Weights of a small segmentation model: 101725 training examples, 1.7 epochs.
Rows from block 5 of the encoder of a small segmentation model, named by matrix and row number. Each number is 500 + 50 x the weight over its row's rms, rounded and kept within 0 to 999. All counts start at 0. Numbers have three digits each. After the name is the row's rms in percent of the matrix's.
After each channel's rows are labels from the 100 images, of 14976, where the channel reaches its highest value: "lies over" is the class under the peak. Only what is clearly more common there than usual is listed. The data: aerial photos of the United States (SatlasPretrain). In brackets: how many of the 100.
# c30: last pointwise conv (encoder.blocks.5.c3.0.weight, 272x272x1x1, standardized in use), inputs 136-271

c30.161 100:518515478404521429540456516446513431463434495470456453477547505480525391507442481540500558466533519519480510520398515506562482352453636487500550520547489530516483567487486461509416462449467560548462546498507518485477548489469488505375458428507551566499594558469465587437484494444378430461496598499556589457500587559575592541481475487471474511516576336500639436490469516502510398461482518575477461450522507536
lies over: crop field (44)

c30.73 085:484439484502480505496479412520372585532520466431477631449488474476535483541553510461526549585555531471520479542533510543506501398507360524470464554535394531518506518495499517493569404483526542474550513450436523501477404476415531497434591492570457484550463493544539503515473446434471578446560508495434498507530480441396452522500503569574557546543473452484477529416516540470438590540498384479540502385518448500
lies over: crop field (55)

c30.10 099:531547718460498536506546459544510499464471474647553442535506542461453566507506535519404558638517613428531440502536520509562513442425487482431537399482466577444447443572563497602398466499515485543457467567500579525522523481435455469473478488492396474490486510530462582517510513469497496480466527543505561486457521549487472610483519494463464499592526466445581500472447512459445442557412513532489477508450495429
lies over: building (40)

c30.199 103:499552533528428432555519472412456440450505499532501422411538516568505554526517566442642475533523546412467537518600420514475503465617482496353507452475506552483578442490479471495539582491459547474524459498480511556449552558438656498550500520490522457549445496501553429506527472479517537479594475383528471474476572464525497504478550571543500500539578563499492483488598432507415458559481464516490494500480498443
lies over: building (30)

c30.71 093:493598530568503501501496494466534515541501461502519480526533445551539532504538492515487597507529488543453437520522540474509603461508509470448534528505475548511440494495431593538541533531450483514574513503454502483495530510526446429450553486442446491480527603501546514450495491480493478391473419561607484399534441640507561493463535506495462483504480380470523501562522536474522458451443494512509524598517487510
lies over: crop field (40)

c30.246 085:566540548503412532532488491480516515526494473570407471412414438489471597481466534462474560514615489422603515496445448482444493513455604467465490515565508461559472455521726494577410439501531518478550544562446570485578449488556421471575545415473414494459603419481492576467407544559484504493458433521540557484547489439591466569396526501506502577502509555485608529510503458562581472489504528516481572476442564519
lies over: building (28)

c30.145 116:436441527604562510502462419537478531567518407526461473424425519519486443451525489471508526560498538497466513473468362453446470463519500435498421502495523498538509445464547510491482454413545450595527425457558513530461539489525485398475546545548575493548547421445618545504510512563513547525455485472529494512572501571449535338604503472446465519543508507550525481486520555586548446547489449495348477521487496505
lies over: crop field (27)

c30.9 103:491420548461520497464516512619340555501466539434504494503414508596538483521582495438554481561451561548592424519522512503401492498482469442604485476429462484501487486478475467505471442440506441513484444526559510493494562598464545538543577412457523500489436417542452472465480485505522509390383443449459531504574496411469492616537477565434524489432497540507591432467514476412459542504513558608542474563447465563
lies over: building (29)

c30.142 099:545463477497556490627350485614494500499494545564585540485464484520528486509471551458553475526468525516438436491569510373469503492431554520521548545479435611604474453507525529351410475525505538574459557545520456469476558553441486494648479515531473452440536487506604459430525468561415581492499461583479541497521507477404666455517416407522490456503516479576553492478500489483505521493454447548388518497565532539
lies over: crop field (28)

c30.177 104:496491393433574535434481464621560501505451500415571448532506443507483591569511494460497503526555418534575460565418467556445526539537558465539468425525462537535454504499515567549469520488589527475459564467627456451499521501475517490527527446499506380494535519508501477466505568499496459484457591521540500480451487499500545540523469556554582493527613378524499496581513587538500473558396440465445515516533595589
lies over: crop field (37)

c30.201 090:518431498538565444473505511478530587503503434537545493418529531542539495436517606534523450546500579567492476479400555425485447562398403563571508530365442526487403506350470492414455476499477617487476481509477489512558556470556602511557531474481369494414521485507474551482507473543531525498547444505484484471485518494602435459409454571505562538516420420455556507519520501545463517491496506410565465496437527514
lies over: building (31)

c30.269 098:577518481476548525473512380495473430500545537625514437460452512433614518525421481596679522479461458466562574408452579567538473502512502460468552463506392538489480431472524472608522577549489428565500433532534482425427524472456483473562507463502497476400495611523481480432527487465476423428487488535426554378442445536517508544473482517614523498582630542515553523514582498502564541501427520562528528464514536487
lies over: building (75)

c30.98 096:538500510443608485449514558670462498584513511533586495539476474489505554470465556502484598456499489503524527447574482480501578511490489498496475462444461438581533511487450418495465523470510517428503473437471462529569450469643511496471456478409467510500540526461513543602443486434440488487422482578565455492482525564536553524493507528484469554418548552437568472514399507538514489511499592522500459473478400532
lies over: crop field (31)

c30.255 079:430519491554509510455551501512523356543425406566434490464512518473408460478503443484458443528508472530543466494495439558508510404486498479489563468589485528479534464578570492507432567523485489483501425565494555469470461527468509503460503495509499507460524620522522574424521517491480482459498523476515426575502492533482545490510503538539482520453585508427553531565510475534563445574531475520529543533546525636
lies over: crop field (70)

c30.16 104:500466473461476561515471537563475549552477497527585363545401512441563550519525536534529462526472534522492472536488484593621561488521435583400478400580539519543504590539498522543474528470533457572492489468523482476452523598523487432509520531465482537387566461575572435552516575518429484605497404531446500511432461578482496489442436555481468461465536515426578510578527540560518473566584555566522532472492551461
lies over: crop field (35)

c30.20 098:544497499519497493451631507359492454457550506479631457503540499463554422530459488464503511473485594531529449579468549471563541493522645504518492478467507573451453454532503455440530527525456468428416612472556483494590485492504543518497497504507442531496473452468544446539512609420554491550539539510478490446500628468457500481560443384597508472508537442526538390494477490470536481370530532385583402368535483414
lies over: building (26)

c30.62 093:426498507494441503525434410500572568640537504513493514482465516440450369504555572477492473440438532476486545467514530466595443528482475500383473523505440492506417542504600519486478475485537464418449545488558520590497494476503400449509566511501516428510551511418504567519497516425402518516613573521408478491573528477516549597544447480416501465694487434552481446393463512562561511536484494418595504537492509512
lies over: building (41)

c30.236 086:451523538573488435416540522509535498510490456435540446500439558519518455496513477388426470414493625477450477569488556591526481455527560553602614549489444473496459542535484481610567628504580482530473423489405494520560469389492496505524495449431441492481467499504465545490487516559526430507536518468531420344523454662463478468412485558517420488519529486492502547366498566418502473507444429603466496513581492438
lies over: crop field (45)

c30.123 105:542589479535554427503473458443513490535630502485440480415511543478503514496464554473552532516507601548529499401458501499493432500482493624499396528541383423469547508476494437488566524444473479493571427530495471462463506430504555571445517519540454512480517501456477476504479416558497449614448552435461630513484572457450443562547462464407517418481541436507564514509413437507475552502522524482475555488602536503
lies over: crop field (42)

c30.119 094:424551476464484488531527452515534449314475482513439441476505486489536519489651411557485503535538531485494514495511473480459502478503502506564480475507471502590509498612476554544482547501552536557516551468575498434545519486438441491429509505449533516412452508560424489508532506438500332465518378492541463477483471565499650427506537544462481508470540399495525617563426505426488640492446540435545592577488498401
lies over: crop field (53)

c30.176 099:502439503515423482413474481556412511505480580515467483545504445504418465491556402490578538565474513593534533507555476473514501575564529487485524458609501514586548499538385546511423454510429461504507490513584565461427484417545448549501651530519484554569551483441532534502499418477463514487511470556498514488543540438506450445517450528503487421555539455485501477437462458452429632558515538537450477433498678481
lies over: crop field (25)

c30.230 098:473527515433502436546449541554473444474525461397528479489519508471418491432483503472507396523528440492519511529576446567548476483512473593469448427499528499586466569472486582413510617493436611454547529484515497491425561535489491575504535412574511557456456467457499551482462523459585518548458493399517530556534502470555439499509531491706520449525522506438469507562498456446402603550498540529525534535462507552
lies over: building (40)

c30.15 094:568499453531470476470557505430431491536507524496512461526501549572528483565518557509494467461450413543477472513477461559568499439502510513547573492509396573546492445558389587566526534536448608507492509402508496475547463459508487525484531486531456513569675378484566504522455493562453500499468468520548543391525442482421436586506477542690533479505404562564495533534499526547550506462469455677485524494484461522
lies over: crop field (40)

c30.89 083:507513518496495512413485537541473503604411468469667490448449437548448560446510524416499451435581419519447448440500467509447486431477440521506431478538394503566534533457460491502402570450457539458608488434580598498501524473497535588475522510525521486516566557481559475493478492484474518440501540492593420440559493586614473538523508520619513466455509437424502444541458532647464487506495628592497526490530472483
lies over: crop field (57)

c30.125 102:539491514475513502539492534486466551522462524520496551568519483440467562522535497478514566435458483523523425545496422492596568530466479489465518615405462471596416493462476525432558446464525536521486477468478509503467448477513497512517434475471475414506433465469529516531433441462463522501525562591426493395448364578496587453455466534426533523512464450496519512556580510589442524492468561501535434608519550457
lies over: crop field (27)

c30.215 104:539513479559450478458526492545475590548458462495502518536514468481455461560514527488554490455539502478550422473441503520572441450435483464547519537509471511515552496484541462492450471489487452498538497521533457379448429442508504430478545427588564529518391548536487421616490368402491496488448496461530506557507529539530401429451534596402569459438544409446489466548521495558530511487416539555475623544525440536
lies over: crop field (30)

c30.44 103:537481495517508520556525486546534572592509531557430491468558489469522490504580509513458502547464472348454464562485509516478499484506514579518550523477524462497566513530513448546440436458488425502467514568493564450485541437383435545427502493513502562548535489474526546486521600527498554487484486455475466465519429495638492472514504520438517589551505530571483500491449485502507491535523403586459423568535442547
lies over: crop field (28)

c30.158 110:466553395636500490472469574492455440516482503463491532421528501491563535495522434518473500563537543496498371501479517558525467496459457502475561505519388430490615568494488551501520424517528628471541534457525500339477570503534493380478529531562573500487504451472574484456442472490566502505403576526424468504542475501467490550527475507475630536494548496525482526467504420560543469533430539603552463465519471491
lies over: crop field (44)

c30.148 097:506494622543492511500534505478507564553443485420501595421501442462454433516481522474524473566410472456482516419467456465576523473515578567541512413358418477474545542522479468498535596515474531588519611441554451558512516478616533429541471490413514521461494513507467493431530520447540541651464477534655504456510530448432573581473534475501519503442486497428479551605460508530450470541522426441555495517421444481
lies over: building (45)

c30.251 093:478595506492393452435431614455581500680549485491589522489485580562455520502485542465512439483486499476500409412496516445439474430523498486532480593479435509510486517515386537521390513527491479382451602482544442489418502524518511510505537501570432499508488482487480493474521631506436497560510519528609489542512495460560477561535489525543495457483536460489480502461527505501447491424536438559558518450517409536
lies over: crop field (32)

c30.129 111:625477502564442484529554524456528485512496490482560511464502440483446473482527471471501553607486514496597429476525515510524490525488611539547408455571486502437492535572398495542519616497449528487453541493472491458540502455521486536470496508401599462535503538482458406487574553526501489452513508444491487384552428544527473475535428383496478500438466531503482534494519547461422490595380598560477523514555556475
lies over: crop field (40)

c30.264 077:483421464518463515529399482458485496470517465529552424457591458487437501519573532435506535556533441455579524556458586364474550423509552531421460537598518430424486467600456496478502510510435434444408467521577465509502530504513455475489557485530515534471548463515542463470439562480455534480506572519500477474540521462456559566556454522489482492525515579434441494423468518503531431499469447473490431496456421459
lies over: crop field (31)

c30.101 108:491409456511540440453545607449518519406506531495511498502505434487542482482438500532517432508552439567570464465487523502546510483471559528510480451487523466652509516548463566460522447507499434543525480394495492460502510625494510510405489511561496420495486504444454516462524581527626559485533468485570578476563529502476420466544426506474503425552475568546583391475468553520461597458518513452514453438544479548
lies over: building (32)

c30.60 101:549535427511474513463515538455536538552403493542475531541482587424478444566496446495498503557531517551513634502635355497460490573561501565524481478499453461506621556554480499500464522464588501504467475529438551544523489476498443451504466555524587515588475415477524568531525542456574575513458475465498580513435502416543478503526476561475589491593411456504552458447490488514478411481508495500467473453447499434
lies over: crop field (38)