config = dict(
    train_examples=101725,
    crop_scale_min=1,
    encoder_arch='res2net',
    encoder_weight_standardization=True,
    encoder_widths=[160, 272, 480],
    decoder_weight_standardization=False,
    decoder_widths=[48, 96, 144, 192],
    residual_init='none',
    beta2=0.95,
    lr=0.0026,
    adamw_lr_other_params=0.0029,
    cautious_weight_decay=True,
    lr_schedule='cosine',
    final_lr_fraction=0.1,
    warmup_steps=130,
)
Rows from block 11 of the encoder, named by matrix and row number. Each number is 128 + 32 x the weight over its row's rms, rounded and kept within 0 to 255. All counts start at 0. Numbers have three digits each.
# mid20: scale 3 3x3 conv (encoder.blocks.11.mid.2.0.weight, 120x120x3x3, standardized in use), inputs 48-51, a 3x3 kernel for each
mid20.0:138132122100073132179130128141118086158192116126107102099081166122168134159104131156153120243118175108182154
mid20.1:157171113106169106178115109108164085088139143099122079136122086073100112080091133112131123072182147103182132
mid20.2:078122152108109141148094147163081142130115178100130093110117095105135162219127144110139178123129150124097124
mid20.3:108083137234230162095083046115062123124104155117130102102152098129111178073085168084120164113067199152108161
mid20.4:142130153106084102126185129091121115098141150145159115103099059136135102127115063154149069110129110130113109
mid20.5:100168181125163085119176166133124156109138143115125170108152083109089172115125119170148120163178141135152091
mid20.6:134155152114124098124151129136098036159150180091094173093091147130124160167129109109081131154057125150145109
mid20.7:127125090125131091144142105132114122189073194152126203106133083132130181142123139134127118137196108155117093
mid20.8:153142135175141116154120091134127120091127140048108053155168090151086109144128128117106153129145116157120061
mid20.9:116133143172124135115063133182133091175155126154152133110123143057161131192138149146130145110079188164124165
mid20.10:144123103148124189187144120141100114097120143102114156150159121127171119097064137124069127072167159112163149
mid20.11:130121100149075109066127173156108050131086085137118089095086066121055022126113091171130085169112128079155204
mid20.12:127137080150039177064138098110141113123117184166227184080165152138111127130146137162106172091130179147155167
mid20.13:086130129133157151113117107141142119155164191049071112130119068106107142121134096178070113119165072122140127
mid20.14:049093133155085164129201142113108104126058101104132070138117150109072135089127119083138139110072088084096068
mid20.15:129105097123197134074161157114119111173167210090197048102117124165144161167112123130163113167091169137095139
mid20.16:149051109104166103118155126123133142139161111124076083194169128124109060115111165146168113120113137119135158
mid20.17:153154144159163113121082111175166142178116121135158102123135115112157179064198185132068116112121111152116102
mid20.18:123130141105104158124082087220095073163184150130142148153142151140146180173216188118126153143138204095124178
mid20.19:134097159162149090109188146086164136125113128148097165105180114132148184138103134076119149117089102167195168
mid20.20:141135124152167160145111153084133177123118109117119136153151191166147126094144111190135111185129131112119108
mid20.21:157112117190093120126132159136152118148079115129082117128124101102096141056099154120128158142096125124110099
mid20.22:126115121128159179173185104142156103101128131081116132187132060084062114178066174116141136124093123139109100
mid20.23:148116133126116145104131120137108118194095099048143072144214104093153149135107155128065070140158128080167170
mid20.24:155133140183122121119138166121134149126118136090133176202077117167103122122147100123106136121147135143107126
mid20.25:126039106161089106094144107083180123069189095110123103044106104115109115165068100143098170148184149107100212
mid20.26:117112122104122175117125134124133092146047156137143069136129133112114131120143157129118116118155109071116092
mid20.27:075113151146079177103140139140142126105117106170168075124130078143121153077139178080125147152128136102118117
mid20.28:184096144145090140209208093175124112143097103152163097096103159110131125130073120115129175124157106127130171
mid20.29:101111018112122079131119112106139095162163121133113132157158116119155098125124119177116108081112127113121110
mid20.30:126177142183152104135162144127118165106082082091138149118136196128192095122137092161134124131119064088118101
mid20.31:079143148140138098108094097072124127101172142103054138106137031201102116190122140110156148104164144094131114
mid20.32:207136108155176116141161107147115123122133142108122084135105133095112136115137146180123172113126150112149194
mid20.33:144181111107134146159130119123128191127182116090133144168113120161106137087064133120116153160164105121136141
mid20.34:150109086154122160155132183097122111099128144105111129152132099111230122103127081127111105199089177111105143
mid20.35:126219121086110177186150155115155088125106132129094088222111117079132122123105120196173188174164113139106143
mid20.36:198134150161106128180085181186174102099103061127123141115127105169134123126063144130127138055107095158161116
mid20.37:119087114167147141112164135111127031158144153117057108086094131155121121130142111129128138134115113165054136
mid20.38:144151122134159134085128122199129155143146116147136091109141104088103167141084130121171111108083169120139106
mid20.39:135134120193139071121138130122115141148146172092111136101046153097124127148149147109136146115073111140169155
mid20.40:135124150142119154099126127088083103117085096106091179132125174228125143087152124089128196085168158101173113
mid20.41:098102163181204169108054126097138090134130124121146097110076145145137112158104100108140159144139108162179144
mid20.42:118156125093153142110107170135119092118143095114107093116088030139113102145138123131118100130156116145111067
mid20.43:150183096133122148131165112115128158109059110124174207119097161190123092115137111129089070146163166101116189
mid20.44:083108184172146196093138153107108129157143114124094141109152163205126153112125096089171106125172089125111018
mid20.45:085131136088112067182053130152127154138113075121143101128087154086149117139163121129119159139139169120104137
mid20.46:104114137133126089097162115113105139108119160114154126165119162172151154106187169143121086156122129130132092
mid20.47:072083117100135129118123165206177116091106181107171089119074167123042150121139154179114136115132093125097181
mid20.48:106102128130094123120124084138106152135123156128178178159119109131172154090076105129160106148131095176177171
mid20.49:147106130159126119071101150136134118107102099099150096077136145158116211044134099122142162148171154142130088
mid20.50:082117191176133113169100159144089095136159134097079138172182126099132144100178154129147128129131144133101093
mid20.51:144090096119102080094086125161103119078119119147147151096165127138129130098145091103119134153115185132184100
mid20.52:136127125209138178154126119114123067147098197135142168199091114151127221126079121147171122172147140121083154
mid20.53:121117069075102097137165131125153233122155159101114106105108125172150137175135095159048114183101142146132136
mid20.54:157141054136086094147071223116135150106073151093123114160085103170103137127167148113145105130133159072124120
mid20.55:131143100046150222089110125137114121118131140155138063167121180153129081148087124079102060086119139146103134
mid20.56:137166118122133138140153153113151198072105131129099109146131137076078115075094171139130128107142093197106136
mid20.57:138124193098135138114081087147130102140163128191148176111126137135114127101124143101096042135138046127162108
mid20.58:106142169169089126139128111106083143134124108147138133111126124084044093138137112098088112174104180156115167
mid20.59:123121125173163155180132154167102097121048145114104119101124113144062146043183177137109100112082159098150130
mid20.60:117137106106131147070093094153175181139094166133206131126135136056125159161130085197155201142140173133113144
mid20.61:103103114108182123123146145133146133115143164149145156146120192139112081096131110106107125147129137104150095
mid20.62:116180142128080110129140198091101122120129050116131114127150165149068105133230161123130139145148119080142070
mid20.63:124162170154121112130111131130133125149132166090150139104137134144156162135079118155255142182152182136135132
mid20.64:097171161129120124130126152121148129146204165106136128118138118163128153123128118159111079072120123132114132
mid20.65:134141130104091137185092129129124180161112139083128188133098148128123122146198190131112173166107165096130118
mid20.66:205158134115172157126200078118126131145093096088132094139129123075148068108153179105124146061135119230111159
mid20.67:102128112139130098132096093173155161142180157175067080150062049092084121152176084119130086130142200123140061
mid20.68:135122152136080128148098158122073094133121128180066096126019076096102170174132173147085089127162148084180153
mid20.69:175113158150151137138125165158222118078114116123141161144138133169126138125108161127136134118128106127157166
mid20.70:154136204182137061109088119098162082104122157122152125144118089065104191228146184115130196132106179122152116
mid20.71:150118098087133140138149166154146166118116162108132165150172168129112087092117128169098129125105090120129125
mid20.72:160103137130094121095122119107171131141116070117094096136061157152132134142149129102168106169112167178167096
mid20.73:190083069142087069150119141096144085106113131160128179103206165116161164133154164065135144143129084074158145
mid20.74:142127130108122088151153144201170183136135127077121110038120144055134117144115184154131163126148119098158122
mid20.75:152151128177135124149096092207118177062163103074082094081113158133149115147137098151062173159157046112127135
mid20.76:074064133094189125201141132128191054093128156168100079174155117111154109146150111148147014143126151061143156
mid20.77:108065145123163126153157103127141116105124111160130077176159120089137137114137122125111126103153121133121150
mid20.78:117151109152110132170162122162088112097125137146085186161175138079136185135149178072132152118172173178139156
mid20.79:072123119131114101100200114147085098129081090075125153152163141140133103093071141139164068099149173087109142
mid20.80:154155129033063186133095134142135154114137148111182128122140133138096224107096144128126138145120099201141082
mid20.81:148073129095151123147116095107193138064078154105103111060126110107155106114165122099144142154107132144169125
mid20.82:203152099132126077193130102137180118150136111087104150119090116066020106168125184168093140174127150114140092
mid20.83:132147101126140164080152144138171131115112126161133102126142163147026087157101102140154187109097163153070167
mid20.84:119136125108129147108105157138127146101151153129124144183126177142169154123132206131075103120105119105118154
mid20.85:057023133143175166177170129123116121149124162110150120122079103142088124109122140127141154111122136155131129
mid20.86:101111106118122099112129128093111162116133144110129110102137110141097105095103142168131112113222202134128128
mid20.87:107153108114182037164140122182128114105190122147080112120117112182129123157011092113138110122108095106092106
mid20.88:068144110145132109106255197138122158186149123113091114118074110164137130131166156134096134100135122137122119
mid20.89:047132126148148158138093116130145090134132125114071075141188177054073131097063104118147132189125093111109114
mid20.90:125095117084091124184200175085151130187138131102133111146110150152103140119118144057091145079166139161053162
mid20.91:124148103131129135123125142151198177126134103110135104133144101134125182116151091086161147159086128151114118
mid20.92:102108142136138134115142108153159089118213145111125122205131137119110117146117101104144129095203134142103138
mid20.93:116113118145068103115112119143131119110116175141134113134173089094113197115158108077127115115164131078119136
mid20.94:074173197148125148146081150108160156120127104139119145217132130145099097136135180095097124176093100063111121
mid20.95:106154131131134117133109139144114124106162146104043138117170102124128191154091178128117153132097111130079157
mid20.96:115151096167126081115114113146130075171153087114091076154153130154139146123160127183113150127069124110196080
mid20.97:144189139139096143139130106148093112111156113131047126117094109127165139124111086195099129121100132165172146
mid20.98:112114154107207115100160147136178081150084104117092134109106119143171105133089146141148093093144134104088125
mid20.99:162170160150106164109094081133162108162176134126097101149114096161147148129222151111213127168159156122141191
mid20.100:093126154065179124155107098163068099088137116168130158132086167113140067077137140143215140129076111160146134
mid20.101:144135114172167167177125109157116108117146134087132101175128098155071136135124132086096087157114139105124149
mid20.102:112135117171166107128140119165137176128190145124105145125165096120174138115125132139135139108073111141146113
mid20.103:126132106127123115130129136097111141103146044096088119136118161085094166125125124196155124108092098093118172
mid20.104:157095092138128132108107163090177157124120160123112118185117144136126112136114115131151113113114150179139122
mid20.105:164043073149084155177117178124124126127126157124098102079131153135165108095134127044130201083122145112118124
mid20.106:079078164135127152125116142158136118198091110087151107158194169065106089166102119152085131143121094131116130
mid20.107:136185135132079123118106134154214132121127146142135151145112078072132143090100133107146100107118127126116123
mid20.108:101068130114127125155128111200136175133108121124067113133135081122143143151188115124129130148083170172127106
mid20.109:118111136157056140138160137101131127107148114105162120094154160130117153155133125137209138130085146119097124
mid20.110:124128153141089121133162120154139114133152165109120129194175146064123141067096112163185151164121121120118142
mid20.111:067155106094088188126112149146178097163115083123102164158120128106182119131129130222152114116151084107133089
mid20.112:147133138063075132102166137113091127123105145078092084110128120103134113158074145164086201099148118119182094
mid20.113:117105154103145127130112115152154096147135138184155120136169105177105087149119132133127143169175113150121114
mid20.114:139165121128115123077120098138159070127188103120121109176150155170158137112154112145133089123143127169156146
mid20.115:153081117136087087139154142134147096075135143101150174098118137078130095085106118136107143153118129174163117
mid20.116:138153094144100100138156097155113142158114146124073099136196105151133113103111133127080119162065127111130172
mid20.117:118107177116131131227148104143179121125105126079147123122132137092131114129114123142078080071064153147122107
mid20.118:144088136172169096097124156157124088130125134095167129156185120155122122125122087097151125109132087091132092
mid20.119:082089157110082165152103082085109119139129090123172108150077133161087137104086134106128090147170115125136131