Weights of a small segmentation model.
Model: 11.1M parameters, 64-pixel images, encoder norm groupnorm, encoder activation relu, encoder depths [4, 4, 4], encoder widths [160, 272, 480], decoder norm groupnorm, decoder widths [48, 96, 144, 192].
Training: soap at rate 0.0026, 2700 steps, batches of 64.
Data: trained on aerial photos of the United States (SatlasPretrain), 101725 training examples.
Rows from block 2 of the encoder of a small segmentation model, named by matrix and row number. Each number is 500 + 50 x the weight over its row's rms, rounded and kept within 0 to 999. All counts start at 0. Numbers have three digits each.
After each channel's rows are labels from the 100 images, of 14976, where the channel reaches its highest value: "peak on" is the class under the peak. Only what is clearly more common there than usual is listed. The data: aerial photos of the United States (SatlasPretrain). In brackets: how many of the 100, against the usual share in percent.
# c30: last pointwise conv (encoder.blocks.2.c3.0.weight, 160x160x1x1, standardized in use), inputs 0-159

c30.96:531448463501593482517465615520499482472440490512529476442450530526667597417534418479487461478531454504521504522478485422529449517455574427464473483485507459411500427489500495481521462476427516428443466475517427474503537493572525479459448525462596416500537415471426446492408514472507533446485550545503429481537430482558459553451442537499539538481470495549501471499494572491400492463512428514462480451389444541405396567565539432531471556416511561561509500449619516468576544550426493
peak on: crop field (42 vs 6.8)

c30.156:364529483552531461573607469501499587456517463569440512541466516466607500470519393483429517460511430537524503479517443520465536454450484517502452477547474486421460588552482499518520485500463435497421505502495462495514492565444554434459404510536541567471524579517511462522563489491520462480508635455522488489555577553534483503510524511475551574568448481507516460521427408410542511535441578471367547588509485552582572493453484404543533478428425483484445567542595559557519444519569456
peak on: crop field (39 vs 6.8)

c30.43:490484509466545479483513439599493380464542525641434480453540450502474542475550504515582564468451549454506471537465522533589572512508522462439594466579561529462535471415564519493416525552485422546448548544596505430588525528474463393493472478547476422464429461584547489476493533450650505514476543460528481555517498542491476536478398488439473508480534488497511538492524470479492498465541500548462477524661440473540478524503503502502507421442349468535535522470504506485516442464441390
peak on: crop field (43 vs 6.8)

c30.24:605517519500599491577516409430543497465409447483518498573405499502470546508507581507441531485520495515497436477399508391518539523536560509517483527530603484560426481490478557498470616505511442489518462465455503520561452487518456508458465580490496477449446532459502591459642495512478553479465492495504415470494519562491613459459544487531466435499359470474495558532534548476642539489381524494537603477582437436500505445466573477517485520478495539464588483507614493500518480525532470
peak on: crop field (51 vs 6.8)

c30.154:420581430442430443501503405502615476499465436498553518530457441481400514445423436463466543566423462520489513581516520521448485451530473553552477545446574532512425544464587494583529452439544468483519493524490428488378544488516516366485490567496450478481482535461487495435633530458502513609574551520421466538494495501557497578566550516495467475517532486545543488490552448540477470466529494590382454509425481566512401489531515521516486431463449485566489597394509466536496473470484515
peak on: crop field (54 vs 6.8)

c30.149:542504457565373527460473507420493462517417529522452507502513578490474522493592515567445550530467515565546514501524486597448532542446518507515472531491488513502459499477375549423447598469542516567497574514548475545499643482445438507505487529560547632487474489437544580552448437439456472484513589556429429511545488450449543543508506594499475547425470473529462474579580464484482569538527530595443501526475564472548536527612466467443497564432466510499484610459463497462479407439515450
peak on: building (34 vs 4.3)

c30.152:517452418493465532498466529466505469531629492513513566443577513421454571465512519464516436468512457651482557500485480512523560570466494424626501472453518381557449447482411510482411550512497520408516548467453488538406474425516472466497478576537508502517548476440453493485487461512560534471439509476397387491426470544493477551378585490501462527456421478521488425444482482544548591458471494563548553507577475436529484524522490564523467450385538485556559480415526455501496531496575502
peak on: crop field (26 vs 6.8)

c30.56:651562503486555412466455565478539506570417435491484440557486544495573513462475463498556489490518500520531470515546460469566528547512531593507487384529453509442500441542465507569541431448479538472397563603486440520568541539490505481460525427500462559500446492518549536516513474478418456407499577492340511481507473598399478507496482426476555436556497586436518540610479484437438531563501455482527512507644474501544544466523456486490513528460534551532494504488533633477469471501519464
peak on: crop field (35 vs 6.8)

c30.111:520524561534424455519617527475541510460455478522509509544471506569625508534526523549536516604472518428503534498474469463538534436412523527526489534513590491415426467536454525525550522510583519524557533491517463483453461498576506498436539445510527531434382412471588452485628544521446488488477609397526447500557519508518487499455504522497403510482377492400635494515496494495571531406457491545519518457497487515496539472497532456522555532591556566534491523503516481426496347462559548
peak on: crop field (39 vs 6.8)

c30.112:472446463520585556455486499495483514431495383452514463525437481586508408477581523469461509501521487485383423605521624518479364426495420531510547474551471518546538499513441442485513448493534471519503475562497496563483529495409529479619398504549550453476488514486548472459432469318561482528482425545511528505517478483426494486473504558484475459522483527527503474472522498540541590542503512478463577506523469484577479492495420505670553526501509478497448530514489531562490493620540574
peak on: building (44 vs 4.3)